config = dict(
    model='contrastive audio-text model',
    win_length=400,
    tokenizer='word',
    text_encoder_width=256,
    text_encoder_qk_norm=False,
    text_encoder_parallel_block=False,
    beta1=0.9,
    eps=1e-10,
    weight_decay=0.4,
)
Rows from block 12 of the audio encoder of a small contrastive audio-text model, named by matrix and row number. Rows with one number belong to one channel. Each number is 50 + 15 x the weight over its row's rms, rounded and kept within 0 to 99. All counts start at 0.
After each channel's rows are labels from the 100 clips, of 14848, where the channel reaches its highest value: "loudest" is the band of the loudest frequency at the time of the peak; "strongest on" is what is common among them. Only what is clearly more common there than usual is listed. The data: short read English sentences (LibriTTS-R). In brackets: how many of the 100, against the usual share in percent.
# convs1: first pointwise conv (encoder.blocks.12.convs.1.weight, 96x96x1, standardized in use), inputs 48-95
# convs3: second pointwise conv (encoder.blocks.12.convs.3.weight, 96x96x1, standardized in use, transposed), outputs 48-95

convs1.92:59 34 66 57 64 44 63 18 38 63 33 31 69 63 59 39 67 48 57 52 64 65 40 40 86 26 51 53 31 48 49 58 32 67 50 39 54 57 78 67 17 59 69 30 49 53 45 79
convs3.92:73 62 23 65 56 57 55 41 38 55 52 58 74 45 39 55 44 44 59 57 34 61 41 63 32 56 42 63 39 46 42 43 36 53 15 52 54 49 39 73 73 62 21 07 63 78 41 77
loudest: 4000 to 8000 Hz (31 vs 3.6)
strongest on: the word "is" (29 vs 8.4)

convs1.8:53 53 53 63 37 33 72 47 52 55 49 28 29 55 60 33 63 79 30 63 62 23 17 31 48 62 51 69 44 60 26 26 46 50 59 59 55 47 53 41 60 52 71 39 39 75 66 60
convs3.8:38 38 54 48 26 52 86 46 31 44 60 54 43 21 46 31 44 38 51 36 66 58 21 68 84 30 53 63 66 72 40 46 56 77 36 42 56 53 45 69 51 54 31 50 24 46 14 35
loudest: 250 to 500 Hz (28 vs 11.6)
strongest on: the word "is" (30 vs 8.4)

convs1.76:37 35 67 36 37 56 42 61 50 45 30 41 60 64 52 33 68 36 28 55 40 41 54 20 26 60 55 64 37 61 53 56 41 40 65 61 52 66 16 59 72 53 69 63 71 79 46 62
convs3.76:68 17 55 55 37 68 66 49 42 59 67 40 37 63 63 58 61 01 24 56 30 29 36 42 48 71 36 42 33 70 63 46 57 56 52 64 49 50 43 48 64 47 17 38 55 32 58 57
loudest: 250 to 500 Hz (45 vs 11.6)
strongest on: the word "it" (54 vs 12.1); the word "was" (49 vs 9.7); the word "is" (29 vs 8.4)

convs1.20:42 61 34 41 66 53 67 24 62 49 78 39 36 33 45 45 49 64 44 68 36 25 51 68 38 43 60 60 30 70 33 33 32 53 61 51 44 40 69 63 51 43 49 40 51 41 65 20
convs3.20:76 36 54 59 70 44 76 59 59 27 85 39 58 51 48 56 54 44 65 34 52 28 79 43 68 67 75 63 69 55 59 62 68 41 30 43 80 32 48 67 56 35 65 72 51 66 54 49
loudest: 500 to 1000 Hz (28 vs 6.9)
strongest on: the word "i" (74 vs 17.9)

convs1.14:51 42 68 55 49 46 49 63 56 54 13 45 64 61 52 44 61 35 16 58 49 59 46 38 37 89 54 56 81 40 69 62 34 38 63 63 57 67 43 50 33 67 73 61 42 71 55 76
convs3.14:56 48 60 42 44 62 49 67 61 43 51 54 57 45 43 09 62 36 74 39 56 47 43 48 63 35 73 52 71 49 46 44 47 40 43 38 62 24 47 66 40 62 80 44 40 77 44 55
loudest: 250 to 500 Hz (34 vs 11.6)
strongest on: the word "he" (34 vs 10.8); the word "was" (32 vs 9.7)

convs1.73:61 52 60 68 51 44 67 25 59 66 45 56 60 54 45 38 51 58 21 57 56 51 58 48 46 47 50 42 73 75 43 74 65 44 37 38 07 82 52 49 58 40 72 62 47 56 54 47
convs3.73:33 48 48 60 49 45 34 50 55 11 29 55 19 21 53 51 41 58 61 48 43 60 47 69 56 32 56 68 56 34 77 36 52 53 61 62 67 65 24 40 24 62 73 55 61 35 55 53
loudest: 500 to 1000 Hz (29 vs 6.9)
strongest on: the word "what" (42 vs 5)

convs1.37:52 60 58 50 47 51 56 49 44 54 38 30 58 59 64 30 34 66 76 58 46 27 41 48 29 37 32 64 23 49 54 59 40 19 65 58 31 34 46 23 62 52 79 63 34 39 57 66
convs3.37:56 45 58 68 53 74 36 15 65 30 79 50 73 52 64 59 65 52 63 68 40 45 44 77 55 53 38 55 63 31 31 50 31 44 54 22 47 43 42 84 56 45 63 71 63 59 22 42
loudest: 500 to 1000 Hz (25 vs 6.9)
strongest on: the word "what" (32 vs 5)

convs1.90:44 41 43 49 64 41 40 60 71 41 99 57 46 32 51 30 59 41 41 59 47 58 62 37 59 43 31 76 26 38 26 47 63 25 53 48 43 33 45 48 35 54 47 41 46 42 41 70
convs3.90:46 69 56 44 72 70 68 56 65 41 43 57 57 70 39 31 51 34 67 50 37 37 33 45 67 65 55 51 50 54 24 34 62 47 49 33 60 32 50 53 33 02 51 45 42 45 37 50
loudest: 500 to 1000 Hz (25 vs 6.9)
strongest on: the word "i" (40 vs 17.9)

convs1.50:45 52 46 65 48 45 58 41 53 67 41 62 44 56 31 71 81 19 36 32 28 49 37 44 22 87 46 59 52 70 68 71 20 55 52 52 76 52 58 62 81 46 68 54 49 35 58 36
convs3.50:63 70 66 53 51 40 62 38 71 34 44 47 42 37 37 39 27 63 35 59 60 49 69 41 83 62 46 61 23 78 37 51 50 35 61 60 35 63 35 36 40 64 67 71 65 38 31 58
loudest: 250 to 500 Hz (29 vs 11.6)
strongest on: the word "and" (27 vs 10.5)